A small sound classifier, trained from scratch: arch jasper.
Rows from block 4 of a small sound classifier, named by matrix and row number. Rows with one number belong to one channel. Each number is 128 + 32 x the weight over its row's rms, rounded and kept within 0 to 255. All counts start at 0.
Before each channel's rows are labels from the 100 clips, of 14976, where the channel reaches its highest value: "strongest on" is what is common among them; "loudest band" is the band of the loudest frequency at the time of the peak. Only what is clearly more common there than usual is listed. The data: single notes of musical instruments (NSynth). In brackets: how many of the 100.
# convs0: first width-9 conv (model.blocks.4.convs.0.weight, 144x144x9, each kernel summed), inputs 0-143
# convs1: second width-9 conv (model.blocks.4.convs.1.weight, 144x144x9, transposed, each kernel summed), outputs 0-143

strongest on: pitch class C# (98); octave 4 (45); note: C#4 (45)
loudest band: 2000 to 4000 Hz (28)
convs0.56 [118 117 114  68  74 129 179 157 102 103 148 101 134 128 120  91 145  91 117 141 167 113 152 143 121 107 190  91 149  88 104 128 146 111 115 168  80 119  86 149 118  96 160 112  70 159  80  96 100 125  85  94 107  72  77 132 180 155 104  75 118 117 113 165 108 152 129 124  91 128 102 177 158 162 174 184 169  90  93  79  92  82 123 135  69 159 162 147 132 120 146 166  93  81 161 132  97 123 126 117 115 111 126  99 102 142  69  90 151 144 124 169 120 151 165 165  64 125 166 120 163  88 100 135  77 161 154 157 170 151 131 114  73 153  81 119 120 118 142 117  77  41 119 166]
convs1.56 [123 168 134 157 100 151  94 181 139 135 125  70 143 103 112 112 126 104 107 130 107 119  90 160 129 175 149 164  99 179 147 148  36 184 155 126 111  42 141 143 208 145 122  90 144 112  78  91 175  87 109 124 110 111  88 118 121 108 129 117 151  70  79 121 129 132 127  40 109 164 124 142 115 122 132 134 158 152  88 148 149 107 124 146  98 117 115 134 163 156 132 173 115 158  98 151 124 132 135  79 195 105 140 174  77  30 164 122  93  73 129 128 161 142 103 128 156 168 146 136  58 142 164 140 127 189 142 132  77 103 106 129 163 116  93 160 145 144 149 141 168 108 124 145]

strongest on: pitch class C# (96); octave 3 (75); note: C#3 (71); note: C#4 (25)
loudest band: 250 to 500 Hz (69)
convs0.118 [104 157  84 129  83  56 141 131 118  71 135  99 122 139  59 125 143 127  86 147 108  63 123 150  80 132 139 101 120 152 125 148  88  64 152 146 106  64  80 135 102 125 164 134 188 141 115 147 170 144  83 123 104  99 108 146 162 124 121  28  68  85 167 127 130 127 140 106 122  87 130 150 135 138 144 140 132  44 137 131 102 117 138 134 142 127 106  95 126 174 160 162  87  40 157 155 118 138 156  54 117 123 171  68 116 107  99  49 118 156 119 147 165 160 147 145 147  74  81 148 128 140 148  76 131  80 119 157 147 125 111 108 119 146 122 158 131 111 129 101 147 140  83 108]
convs1.118 [162 117 163 147 173 207 104 119 171 183 147 150 128 142  75 151  92 118  94 124 106 163 132 150  93 121 154 149 165 115 120  93 131 175 110 144 112 131 223 112 120 146 128 127 168  75 170 112 109 159 101  70 165 180 137 160 128 157 170  50 165 114 168 126 178 136 140  97 171 183 149 133 124 136 104 159 107 121 181 127  82 117 138 146 112 138 106 113 181 105 136 109 102 202 125 109 147 124 206  78 118 111 189 123 131 116 146 135 125 106  87 127 144 115 143 119  92 191  77 103  85 138 157  76 146 153  95 169 177 116 113 123 199 155 130 128  97 111 160 115 125 162 106 129]

strongest on: pitch class C# (100); octave 3 (64); note: C#3 (64); note: C#4 (34)
loudest band: 250 to 500 Hz (71)
convs0.101 [104 145  93  86 113 120 149 137 118  63 158 116 101 136 122 117 107 120  91 145 133  88 110 168 113 164 154 100 142 117 133 148  34  52 156 128  60  29  88 146  56 147 171 146 157 133 111  94 143 137 119 109 113  78 101 107 157 108  72  62  92  56 201 118 100 104 149  45 155 124  86 157 144  92 112 114 149 141 108 130 129 128 123 110 162 125 168 115 157 144 171 150 128  96 157 149 130 121 144  86 136  89 175 123 146 138  90  88  98 153 146 108 160 141 166 156 119 120 117  84 102 161  89 132 143  61 140 123 139 141 104 138  98 163 108 165 116 122 109 108 124  93  75 158]
convs1.101 [141 138 126 110 140 133 167 106 115 196 165 109 120 111 117  79  88 142 139 149 160  91 175 133  97  88 169 124 152 119 140 137 128  81 154  60  59 147 190 138 140 188 115 155 115 140 140 139 121 151 111  96 132 158 119 161 160 127 175 117 146 106 202  87 134 122 152  59 125 125 131  99 149  91  94 101 133 145 145 135 121  82  62 136 112 173 181 177 156 122 172  83 134 141 120 120 154 120 169  68 126  59 159 150  89 139 105 138 114  80  57 162 140  89 168 117 167 161 146 176 212 118  97 139 115 139 145 151 163 144 107 137 170 184 144  92 120 182 142 118 106 143  92  87]

strongest on: pitch class C# (94); octave 3 (63); note: C#3 (57); note: C#4 (35)
loudest band: 250 to 500 Hz (66)
convs0.27 [ 85 124  88 126 110 106 174 138 134  87 125  89 105 162 116 103 135 117  50 156 157  75 141 164  73 172 166  88  87 149  83 109  91  72 122 166  89  59  70 113  91 137 161 128 183 169 128 126 161 123  89 107 127  91 137 146 157  97 117  52 118  92 204 162  95 112 150  85 113 107 108 158 156  81 127 141 133 103 126 116 120  90 151 107 149 126 154 144 136 161 157 142  99 129 149 154 112 123 162  61 113 124 177 136 121 103  93  67 120 141  76 132 177 155 165 167 130  93 135 109 138 137 109 109 138  76 151 120 141 164 106 100 118 133 136 171 140 104  92  49 126 131  83 195]
convs1.27 [156 114 152 159 140 173 160 117 161 188 128 143 119  86 122  90  84 104 137 137 168  70 121 130  93  99 154 139 117 108 141 121 140 151 109 111  69 143 177 124 175 165 131 178 134 108 143 142 109 129 115  37 147 255 131 128 141 132 158  70 134  98 161 145 106 134 172  79 195 156 106 105 151 126 117 116 135 126 158 140 111 176 111 168 114 111 178 145  99 111 134 119  66 180 126  98 139 146 185  68 126 133 146 147 125  99 189 174 126 119 140 141 129 113 153 101 117 168 186 107 133 148 110 146 133 138 106 159 130 145 131 146 198 115 136 109  90 134 150 158  81 175  89  77]

strongest on: pitch class F (92); octave 4 (58); note: F4 (58)
loudest band: 1000 to 2000 Hz (38); 250 to 500 Hz (32)
convs0.70 [131 116 162 172 104 115 126 107 127  94 122  80 118 106 131 157  88 115  97  78 153 122 110 104 144 152 114 151 160 169 148 120  86 133 144  98 121 117  53 122 117  85  93 175 178 123 125 137 151  88  76 112 121  80  86 146 149 150 113 133 109  74 183 151 136 158  83 104  78 136 157  81 116  94 134 137  75 139 157 143  99 147 127  56  42  98 114 103  87 165  78  99 101 132  86 158 101 130  72 144  59 138  47 122 155 125 126 154 135 139  85  74 110 107  94 144 138 120 126 125 101  76  84 127 112 138 110 153 126  86  87 133 120  73 138 177 160  82 135 103  82 136  54 107]
convs1.70 [133 101  95 116 186 137  99 160 115 135 133 133 109 147 119 129 150 117 144 108 104 124 149 154 149 168 131 104  90 122 101 108 140 114  98 182 196 107 145  92 134 124 116 187 106 133 115  71 159  92  75  99 101 158  70 134 125 173  75 152 124  71 128 134 120 122 132  83 178 138 100 150  88 112  94 186 186 106 113 103  90 143 135 167 144  68  70 127  94 100 112 172 109 130 117 130 137 144  85 187 160 156 118 199 126 133 139 110  82 137 179 115 128 150  86 149 102 126 133  91  77 106 113 146 135 179 197 146  67  80 145  73 100  68 109 145 161 123 150 121 115 142  67 210]

strongest on: pitch class F (87); octave 6 (41); note: F6 (36); octave 7 (34)
loudest band: 1000 to 2000 Hz (43); 2000 to 4000 Hz (32)
convs0.35 [124 112 167 116 123 120 140 123 110 106 137 110  83 128 140 141  72 144 122  31 142 109 140  70 143 128  72 145 143 170 148 126 127  94 144  76 114  99  87 133 118 122 109 174 172 128  89 150 135  52  59 134 109 138  91 128 114 149 132 116 113  85 175 134 144 139 105 104 103 138 168  91 102  98 128 121  57 140 149 162  87 130  71  76 130  48 133  58  74 121  82 128 130 134 135  98 106 107  93 141  74 141  67 117 149 135 103 153 104 115  97  91  75 119  57  83 124 119 123 134 118 134 147 138 115 102  90 108 107  85 121 136 134  65 144 186 120 121 109  85 157  84  62  84]
convs1.35 [134 109 141 113 165 172 134 129  88 179 152 168  84 155 125 146 145 117 135 132  97 128 141 180 119 205 158 120  96 131 114 103 133 208 124 152  77  86 118  78 170 127  96 159  91 148  82 128 178 144  84 141  93 143  78 133 152 154 111 109  90  72 152 126  70 134 114  91 216 132  95 143  99 103  62 128 127 107  93  99  77 163 116 164 127 116  98 118  90 106 135 132 116 126 116  99 165 119 140 187 145 116 173 160 113 145 225 106  77 131 132 130 165 105 100 128 131 139 160 132 109 112 148 154 119 179 138 169 120  88 138  89 155 108 123 118 170 133 150 122 153 137  72 225]

strongest on: pitch class F (85); octave 6 (50); note: F6 (47); octave 7 (31)
loudest band: 1000 to 2000 Hz (42); 2000 to 4000 Hz (33)
convs0.138 [ 85  86 161 102 103 129 148 164  94 117  98 120  82 111 158 147  88 118 153 122 166 114 132  82 146 138 172 159 156 128 147  79  65 122 114 154  63  95 123 101 121 131 147 174 148 135  46 120 119  93  97  96 129  79 138  94 175 156 117 124 121  38 161 172 137 148 138  89  86 166 144 140 144  45 124 147 125 103 124 148 117 135 113  98  45 134 160 153 112 116 135 115  94 139 152 136  90 114 119 132 101 125  88 181 144 150 105 145 148 142  84 121 134 139 146 132  88 155 134 103  78  97  99 162  71  96 163  64 154 142 110  85 109 110 120 174 129  60  55  93 102  70  90 141]
convs1.138 [130 133 118 132 136 105 130 147 144 140  88 147 143 165 151 164 153  80 114 110 130 147 178 190 150 150 134  98 134 135 110 171 103 168 132 132  98  63 131 140 168 117 101 152 135 147  57 116 141 104  97  84 134 148  96 120 162 175  88  99 137  51 126 121 101 134 149  58 163 117 114 138 152 184 110 132 136  99  85 129 114 144 120 144 213 191 136 111  77 129 170 172 107 133 111 101 141 120 126 130 145 146 127 124 130 134 153  86  76 150 145 133 105 180 161 145 163 100 167 136 228  49  78 142  65 156 110  62 103 124 125 105 133 113 136 120 147 183  81 137  70  90  76 142]

strongest on: pitch class C# (95); octave 3 (85); note: C#3 (80)
loudest band: 250 to 500 Hz (63)
convs0.77 [147  93  83 128  75  89 143 108 132 131 143  78 124 171  76  82 183 119  85 157  91 102 168 170  35 152 139  91 110 123  53  92 119  92 103 149  87 110  90 123  81 128 150  90 141 140 110 144 142 117  68  91 123 121 140 146 162 100 130  42  99 110 141 100  95 108 123 117 139  41  90 148 125 111 139 112 152  68 126  82 103  85 164 139 127 147 130 136 110 149 168 147 110  94 136 147 132 117 143  79 111 120 181 106  94  91  78  57 109 144 101 147 161 166 161 162 101  89 115  86 125 134 139  79 140 131 119 124 163 137 117  44 116 145 100 126 118 132 116  94 124 116  81 163]
convs1.77 [165 131 151 122 163 192 146 102 172 164 140 149 131 155  67 146  70 117  85 166 154  96 148 141  94 105 159  85  92 125 144 137 133 168 121 132  72 146 155  97 149 187 130 150 113  75 148  80 168 147  89  85 113 228 136 116 134 147 116  63 136 106 145  92 102 127 118 101 188 125  98 102 105  88  68 111 111 168 153 135  86 152 115 162 134  94 141 150 134 116 119 126  78 154 140 103 138 159 171  74 132 146 187 166 101 108 204 141 110 115 130 154 186  97 141  89  97 107 102 124 151 124 120 156 137 119 126 208 150 113  98 137 172 136 127 116  63 104 155 137  67 152  93 117]

strongest on: pitch class F (100); octave 4 (47); note: F4 (47); octave 5 (35)
loudest band: 1000 to 2000 Hz (36)
convs0.92 [142  88 172 169  86 125 105 129  60 139  99  77  85 156 148 115 161 129 128 147 145 118 176  99 159 105 134 167 140 108 189 102 132  94  75 109 135 141  86  79 117 179 147 129 133 113  38 166 136  84  65 100 121 146 125 134 153 132 181 126 121  76 110 136 136 147 107 109  90 141 147  93 114 116 150 137  68 138 142 179  55  76 139 112 108 144  89 127  39 128 152  96 148  98 199 115 123 107 148 122  84 136 137 131 175 131  66 141 111 127 100  92 136 135 123 142  67 147 111 110 108 129 127 151 132 107 129  91 108 122 127 100 168  66 139 157 127 144  90 126 150  39  88  71]
convs1.92 [126 153 141 171 171 107  51 166 118 126 131 174 160 146 117 166 139  80 124  95  62 157 145 134 118 158 137 133  95 142 113 155 113 179 169 194 118 112 162 157 143 137  99 108 150 149 107 110  99 125  87 115 127 115  94 108 131 122 110 106 112  79 119  20 115 121 137 104 248 163 128 156 125 112  89 100 152  92 110 129  19 116 172 105 135 146  77 157 121 102 162 188 118 171 108 122 101  95  78 119 164 119 100 110 127  95 175 132 109 161 135 128 106 153 136 150 143 107 129 145 127 110 132  70 120 164 100 145  98 108 150  97  94 104 152 135 164 161 136 153 130 118  89 202]

strongest on: pitch class F (92); octave 6 (42); note: F6 (38); octave 7 (27)
loudest band: 1000 to 2000 Hz (46); 2000 to 4000 Hz (30)
convs0.95 [128 129 174 126 119 123 137 119 115  98 124 111  73 127 137 140  60 139 113  51 137 108 145  80 144 128  81 148 133 171 160 144 120  96 161  84 135  91  88 128 122 132 113 185 177 126 106 148 132  57  70 141 106 130  77 109 120 165 125 107 111  92 172 150 153 132 100 119 106 139 166  95 104 104 111 143  50 125 151 161  78 128  68  65 130  51 130  56  89 123  81 131 116 130 141 126 104 118  85 138  79 143  69 108 152 140 101 148 107 112  79  97  81 120  66  77 135 117 120 137 137 128 145 137 120 105  86 119 109  80 130 124 135  65 137 185 122 102  94  66 159  98  72  87]
convs1.95 [141 114 124 119 181 159 128 128  86 177 151 185 101 150 116 136 123 105 143 161 113 127 138 182 119 200 163 119  88 143  97  99 124 200 125 146 107 106 137  84 158 142  97 159  97 132  79 116 189 120  81 129 102 128  77 148 133 155 104  98 100  70 149 133  86 112 122 103 212 113 103 140  74  90  68 150 142 111  92  91  61 145  94 172 130  81 106 112  95 124 109 136 122 122 110 128 177 115 145 152 156 125 165 170 123 144 205 114  60 139 131 135 179  97  67 119 127 127 163 129 104 120 147 160 107 188 166 163 114  82 132  93 144  95 119 125 150 159 146 135 141 122  68 203]