From a checkpoint of a small sound classifier.
Model: 3.86M parameters, log mel input, arch jasper, norm batchnorm, activation gelu, widths [96, 144, 208].
Training: 2800 steps, batches of 64, held-out accuracy 50%.
Data: trained on single notes of musical instruments (NSynth), 1.0 epochs.
Rows from block 3, named by matrix and row number. Rows with one number belong to one channel. Each number is 128 + 24 x the weight over its row's rms, rounded and kept within 0 to 255. All counts start at 0. Numbers have three digits each. After the name is the row's rms in percent of the matrix's.
# convs0: first width-9 conv, stride 2 (model.blocks.3.convs.0.weight, 144x96x9), inputs 54-62, a 9 kernel for each
# convs1: second width-9 conv (model.blocks.3.convs.1.weight, 144x144x9, transposed), outputs 54-62, a 9 kernel for each
convs0.87 092:121124123127121113121110112107105118106104102099093107137145142142145139146139140114103105102095103096092095128131118118119118103114103124118127121123124111113110118110113121116113113111111099090096105101102098095110146139138137133135135128129
convs1.87 107:115111122118122127127131127131122121123125131123120117159158166168163169168160160166161158157165164159163157122116119122126123121123128096102115106115116113116108138134141147139137135132126151160153147151155155151152071075074077083101113132137
convs0.88 137:125123126120125124117119112120113115113109105102104107124124129123129134129122116096099098094080084081075063115112106105105096090092093098096095099092088070048024127129131130124121124125108109114107114112113113113118123127125117126131126126129
convs1.88 119:113120126125128133130140142145140142135142144141132134144135148146143153160158157105093110115118126143148150132139134140140139133136136147137142145145147154160172113109108104113098108090088145152144145146113096069038135129126143126148182212246
convs0.89 101:103101101102101098094097095122123119123119117110114121126122117119119122113108111149136134139131130122118116118110118108110117111109114090087088079087077055045027108109106104112107105101099134134132135132132135130141107107112114109111117106108
convs1.89 100:091101100104109118111114130159155163152147160157151150113110116112113122118134140148137147151148152168173177123133124128128128127133126130117131131132137143150154153152145153144138123118119135152149150161128116091069113110108112110113148185219
convs0.90 088:152156155155164148158155157152165159157159161158157161114105108112113111118115116123117115117110119122120127160154161163154149159158171149147155153150157158151162136127139138132133124139131124132135126121133135128138183183174172181185177181193
convs1.90 104:122119121122111115121113119135129127131135131129125126096104105109106106109104103092091101096107105094098097132148143138145135147144142129132128139144141140133135091094095100094098089086089108108100110108100107127140131120112111106108108097088
convs0.91 089:118114111125120122116124120073068069072064057064063061142135144141145145152157168119122128123125120132121129127120120119116125114127131106124121132146157163173176142150149157157174166171174111103114101104118108112110139140140131133130128128132
convs1.91 095:125131133127123127114110114143139139135137131133141131108116109114114117116113103140134142141142127130124131118126124119110113117121101096102099101102100095080081133141141146145151146153149137134127136142143156163183097096104108102101092068056
convs0.92 084:124121116115115120124127119175173172172174165180162181136131133141136121136147142117133118112114116115120119098091099103099096101103114105118127115127133128134137134140131134135144142138153145146148148144153142151148135149133135131127133130141
convs1.92 087:152141144149147146138142136129133137130137138133135134096087087085094093080076090101109112119115114107096102153147147145148134142152150127122128126124121122124126042051056054050067060067065152142136132128141151168172177163164155151146132123112
convs0.93 095:120123132119120117108119116117118116117118112112111108149143141143143140141131138108108117109112104096110103158164156151152148146139141096103093104093096093080080128129135129130126132127127113105113104103100121105111116118114108115112104104101
convs1.93 100:090090097098097098105118123133131135140130132131132130154150158151145157136136135137121132136121124128115118125134129129135135135133133121118126117118119124134131107102092084093097094093086168170154162153145135128119105102102111106111131144173
convs0.94 100:132134137134135123126128127132137132133123119122128129114104119111116106109119116114115109114111105101106098109107106110097101090084088109110112113104107096086081117123114127117111118117114126118127124117117125121114113118114115118119111115118
convs1.94 103:134141138137136145145142148138129132132131135132137135138139133142138144146141134142135143144146154165171164118128124131137130124127125107110115108110122124121134146132136138138134136129121155167168167167148143118104088087085085079088095121140
convs0.95 093:128129120124129124125125119102094102100097094094093089117116107106110122124115113095100103103099102096099101121123116116116120119112125125130136140143140143144143108115112108111111114109119133137131134125126128124128087081070067055058058064062
convs1.95 105:118131123125126134122124131124124118129125126127125122107108116110116119117119123093101098099108116125133127158155158162158158157150152147137142144141145144147156124129132121131122128122120148151149143149147133132130156154152144127132131129137
convs0.96 099:143146143154148141151152151114116112110111105104108102101090093098095096099091093107107107103103101099094093108107104099098099097094098115115113118115110117105102095104106103101105100097095145145140139144155146147148153150160155156154151158154
convs1.96 109:143139132138134129135134131153161164154163151156159158126125131135133128136135146101091108104109117120135132139137136137139146128137133100098099092098098105115121142136134133138143131128129149156148149139150151140136104101105103102106108126143
convs0.97 150:119114114113114115109106103118113109111106110107108112127126127129132127128122107103107101097094089081076059102100094092088089087086089081088082090084074061039002120132127124124126124113108120126120120115113120116114125123127130131133131127122
convs1.97 143:130118126132134127138138142136138143141136135138135132143142151151147156159163167126122130138142160169177177144145141141146138139136135143133148141145153162176187151139140142143136134130123146162158156147121100072046118128120121114133163200244
convs0.98 101:075078080085080081079073080096081089083094085096096090127132132134132131122127116103103105104099101096088096100098104109106113100111099111113120110109103101098087133116123126119116121113106148141139134126128124123121114121118115118116120105114
convs1.98 101:083079078074081090088099106117109122112114115109117120119121121116126133136146145127127137139152159183183191161152154155154152154155148147143148152154157161170168144154139143148144141142130158168174170163149139125102149139133127116121123133158
convs0.99 106:157161163154156153157157162133142129129138130135134133125123125123118126129125126105105106108109107114112114154158146150153160151155149135127135130131137137140139140144147152153150152146143120117114118119123116123118166162157153158162167159158
convs1.99 107:119113121117117117120118115130130126130128124129130130098098107097097099100094091108112123120114122115119126122129113123120119127120121098098095100104098100100096092091104096094102100095101132133114126125124132127144149141137126125126120103094
convs0.100 110:106090098096096100095095093113122112111110109110112116120120112110119116109110107116127122110120114104102097114113108107115107116101113062074073073074063051034006117112107108109104106095104115111114115118107110111114115118110113118119118119113
convs1.100 100:105105119110115118118130132145156149143144144140145142105105108104103109117124135105085096089107105122134144134144139141135139139136133133123141131124131148153156144139136143141137131128125086123113124128107078039013118120124122109135164201235
convs0.101 107:108107114112121120126121125123129120124115120121116130118112119115118114110098113135137136133128129127129121115120119122120125119125122095102094090098094088079073127126123122122127114111110103107105108101109104105103130132127133130131129126128
convs1.101 097:138132139133141130137140131173163155164161159163160155092092097094085100103111109106093100110101120122133140152153144142149149155149149134133130125127128139142139103098107091101096101097095132141139132143127118100094135140139143129143154166180
convs0.102 090:138126134145140146141138150162160167161162162160166160135131131132132129136137131125125122118119116127130125157153155156155156150161168163157171170160174180178185115117114120123122129131127131134141137137137134142138178169181165184173176184184
convs1.102 103:129129130125120120124124123132129132123133130134129135113120114115114115117104110111113106110119113110105100140133137135135134136134136098106114119109115108111101090094092094090084090087082123107106109106103115129138154154139144137146135131122
convs0.103 083:183193188194195189192198190151148143153151152148152158144138140144154147153153157091091090091095099102109106140130130139135151133144143116124136143151155167168173137134128134135139146144152105107101116109118119120115156158151157148150158153164
convs1.103 087:150142132151140140133134124155151158153149141145140151101102089103103096097095091118128122136137138125127120145148152143151143143150140111118127126125128122122118102098107104103107110111111171145142139128138153170184166147136137115096081071052
convs0.104 089:103104104105101104102110110111105107095111114111113117104115105111107103118117121114114117112103103118121114144135142132144137127122123099091103107106108112109106111109118117113115126120113115121113112113115119112110130138132123133116130122136
convs1.104 080:128139129123119124116107120096098090096101099100108091103111099102102105108114117100099101100102108118106102145155157158154161157154153126118132128113130123130132096092104078100108099084084148161135139135127130132140135119114110098088099110110
convs0.105 095:130125128121116118117118119115116113114119116109112125116122123114114111109105108096096089080091084081078076064062071061070070073070070127119118119105107102086077113114110113107105104106097106100093091091098095098099098087090093092100091093098
convs1.105 082:121116122120115124116131143103107109098105098100098097151140149147139136145158158130109130128128142156185193134132123136129129134125121132121135118121124134147146151134131139148145136135130135147144143149119104082053135128131114108116144158179
convs0.106 089:143137136129137135130138135109106095090092088089090095136137139144128131137141147121121115114117115111112113138138127130133123119133123135130133135147150152154160110109109113110125109109114094095100109109102098102103143128121126122128119118117
convs1.106 094:135134136143137143137139142094097100097109106104107101144148156148148143138132129175171182169174174169163158096094091102098094091097099098096106097113102098103112121129126130132129130122129143147143137139133134129138091099095104097106118121119
convs0.107 100:089090098098097100107113117147145148146141139139138136108119115118114112112107109146149144139136138142145135133134133132128131125132130088095096098089085080079070134134129128128132128122116123119130122119117122123121140129128136123133121126122
convs1.107 090:127121132128124139140144144153149160147153155152163151105096103103106117113116127101097106096104116108125126145144148144136151137143145127121124132129127137133131161154158160152152153128140078104106117110103093078060118114120125125122139144150
convs0.108 143:103106102100100100102094093114115107105104105102106110123131133134135133130123108110106105106101090085075073103099096097096090092091087087081083084079071057034003121118119126122123116107103126125122113121116117115114119122126126129128126127128
convs1.108 130:117122119120122124133140139142142144134135135139132128143143149143145156156158161132123132141144158173185186139136139136132140143139132155143146144147160171182194154147144144145140133123123147161159157152127100074048120116123118107132160195238
convs0.109 097:143145138143149146139143141112116111103101099098102105111109118114113108121118121137139127136124125131129126106109107098107112110104109104103103111115118114120116096090088099101101102116101110110117118113118114123128148150157144149153149150149
convs1.109 079:141138138138130128133132126169171168168165168174155162122124117123107123113131134124098104109110119129137151151155150153147153151155147125116114110114119127120126143132137130137124121115121148141130132129134134133125091089088079073094111113130
convs0.110 092:165164168162162160158158160116115123107111105113101102134133140136134134145149146122117119125115122123121125117118112118104111105116123124137141141151157164172176134124135133137151138147147127133117135125130133121124137140136136130127127124126
convs1.110 100:134139143142137145138145127125132127129125129130122134137139133131140131136128122126115120125126122131122124127133136137136130136130132082078082080077081084078086122123127127131126130126135155151149149145146147149151119118109094096092080077061
convs0.111 094:138143141144139140137131139137136140139142142140136136134128127133130135129126130129132133132130124127130132075075071070069073072070073108116108112117114119109105095104105112104102094091102089089095094092094086102102130132125126127126122123122
convs1.111 106:142139136140137132133127126156163165164160157153157158108099102105104111113115115088075088090088088104107125144142141142139149142148147106109103100103111109108110120120117126127126123124133148159154147156141141135126138126131128117130133138148
convs0.112 098:151159153157151147150147147134139138131130127124121132122124127122122126133128133145156145151152150138150140091082089086081085083091095116122113123130131124128131098097094097100101100104102110094112102104106101107114156168166162153157161157158
convs1.112 112:138144135133126135134129125175177181170176177173175177116107111104105101116108120082084081080077091098104106140139144138135142142133135103114116113113115120109112132123135132129120129129134146144141133137128128135134092092091093096106121124129
convs0.113 083:144141147143140138139143142152160149153144143152166149117102112116122119130130131118112122114116114109120118150142140149150148147146152101110123126129136136144143137138145145145143143159155125122123123124124131124127136139137133143137137127144
convs1.113 076:132137133136124135123129124165167150151158158150162156126128121124123139133130118144131129132126127126120129120129126116136120126120116108103117125126114113111109124131143146141147150136151131125114109117124149166199103110109120117116106106087
convs0.114 085:120125119118119121128126118122118123122116123120119114130123134126132137133142135115117126120117123108117128164175159168153150157153156110121115125126143140139153138136140145146144151159151114113111107111113109115106153148152152140140143146139
convs1.114 090:112118118112115119115110110084088085094084081093090087113119117113113101103105104111120124128135117117108103143145131138135136138134136117124120124128124118114122071077079078082077077086081170169155143143142152164167156143148132129130124110107
convs0.115 103:128122124132124126134123131138130129127124131125125119138138131142144147143144141105110116109110105107099106139144144134140138143130132126138142145142153152152150098095097100108110100109113114118109115120106111115110129133131127122127121122117
convs1.115 099:139141143142138139139143151106107108110110115115121116142138145140139150142136136153141161146151153153146135111112103114119112111116116104099114100105106112107105136144143148140146141142132148162147148145150152140152083083091084087088102097099
convs0.116 098:149146136146135141135140127132141139124128129125123120160161151159156161157156153140133137128138139129130119090086087083093086092084084110118114118121122125115114119118118110110110110103110081078081090085084083086087113108118115112111101111100
convs1.116 097:110114114112116110111116114142146138139145139141141138094096101100098093088099094102090095100095107111111118123127121123126121118126117122122124118122121125127125131123124136119128129126124154153156155158150148141146096110107113101117125136140
convs0.117 134:119119120114123122117117121112108109101104104103096099113114117116113117111110100086095103096084082083079066114109108103101099095100098089090088090087075068054028125127126127131127127120117117121116114117110116119116131126136131129135130134126
convs1.117 111:111116117121119129136134139137141143136136139144137136133132136136129138142150155104104112128123131146151156147147146146143140139144137161158163160157165175177183115107110104101106093086087149164165157150124110079058127125121120116136158188212
convs0.118 082:118120128128124119127124123178172175183185176182181191108109109129130121128130136108102121108115122116114107127121122130122118125131125122131136147151149155150154113105122128124130122132127142134128125136130141144142141137145136145146147141150
convs1.118 085:120127123128128120119115103133132131135131130126129133110111112116124117107102098105113106103113104113096092141140134132137134132138130095106104119114113113117095130118124121119126119122130139141129111126139149177193139125127139137131121109098
convs0.119 080:159147152154151148148146153079086083087081087092087086147143153150148140152143151122137128125126125126123125085092087072091092089080076133142144136145151147135141131125122132138138128139124116118110112117112111115115183174178173170166173164172
convs1.119 080:124126123127132130140134139102105101099097114115117105136141133134137131127117133127124116119114108109106101135136133129128132128122124140133137125123133131123141133129122121131129133124128167162158157163172172171193079084086112094114104120110
convs0.120 098:140127133137128133134129135163157163161150155155163156150158144143141146151151152112116109115116113119119122126122119124127125118125126147149157154156161154166168127126138129137138137147148120124124123124121125122122180179171182168172178186180
convs1.120 098:139133134137137141134127128132134134130119131129125128103107107101100108107106111094095100103109107103106098121120121120126116122121121098111112108119115105110105123124109118113114115125123117122112110110121124138146167154163167184177172154136
convs0.121 098:111121115121119117118112116104101106096103096101098099116110120111124118119123126115112105105110110113128118072070070072068070071065065115120115125129122128134145137158143149159148159157158161169158156154160162153162126123124120119121121127123
convs1.121 102:094088090091088094094094107090080089092096088088093095125118116134120128127129129110114128114120125125124124178171166160161166171164168128123114127116127123123116115111111108109112112109102165162148147144150153154163156138133112110104098093081
convs0.122 118:120121121120125123120123116104103104114110104112114104114118118122123127124120115085082080084082089084079074121118119119115114111113112113109106111108107104094080132136128131127129127124127145146139135134135128132134134136140136137136133138142
convs1.122 108:117114114123118119127129139120121118117110113117119110162144164163156155161155162124110125123125135138144157156153154153150148152146143131125129128131133147141154124119127115129118114112112181197189179172158143129106144145125126123133132136153
convs0.123 097:126123125127119121120116111102096103093098097099096087116118111122119111116113103093090091084087094083079081114110106110104113102102101133124132136129127124112101126113115116112109111115118121118115111114115110108106136135137131135129123121118
convs1.123 109:121124118119121128125124133118111114112114115113113117130125141143145144149144158098089095108110118127139146160166170176173162169165160150147149147147152160164168124116117124129118116111110125148138142131120105081065150143133140122125131141136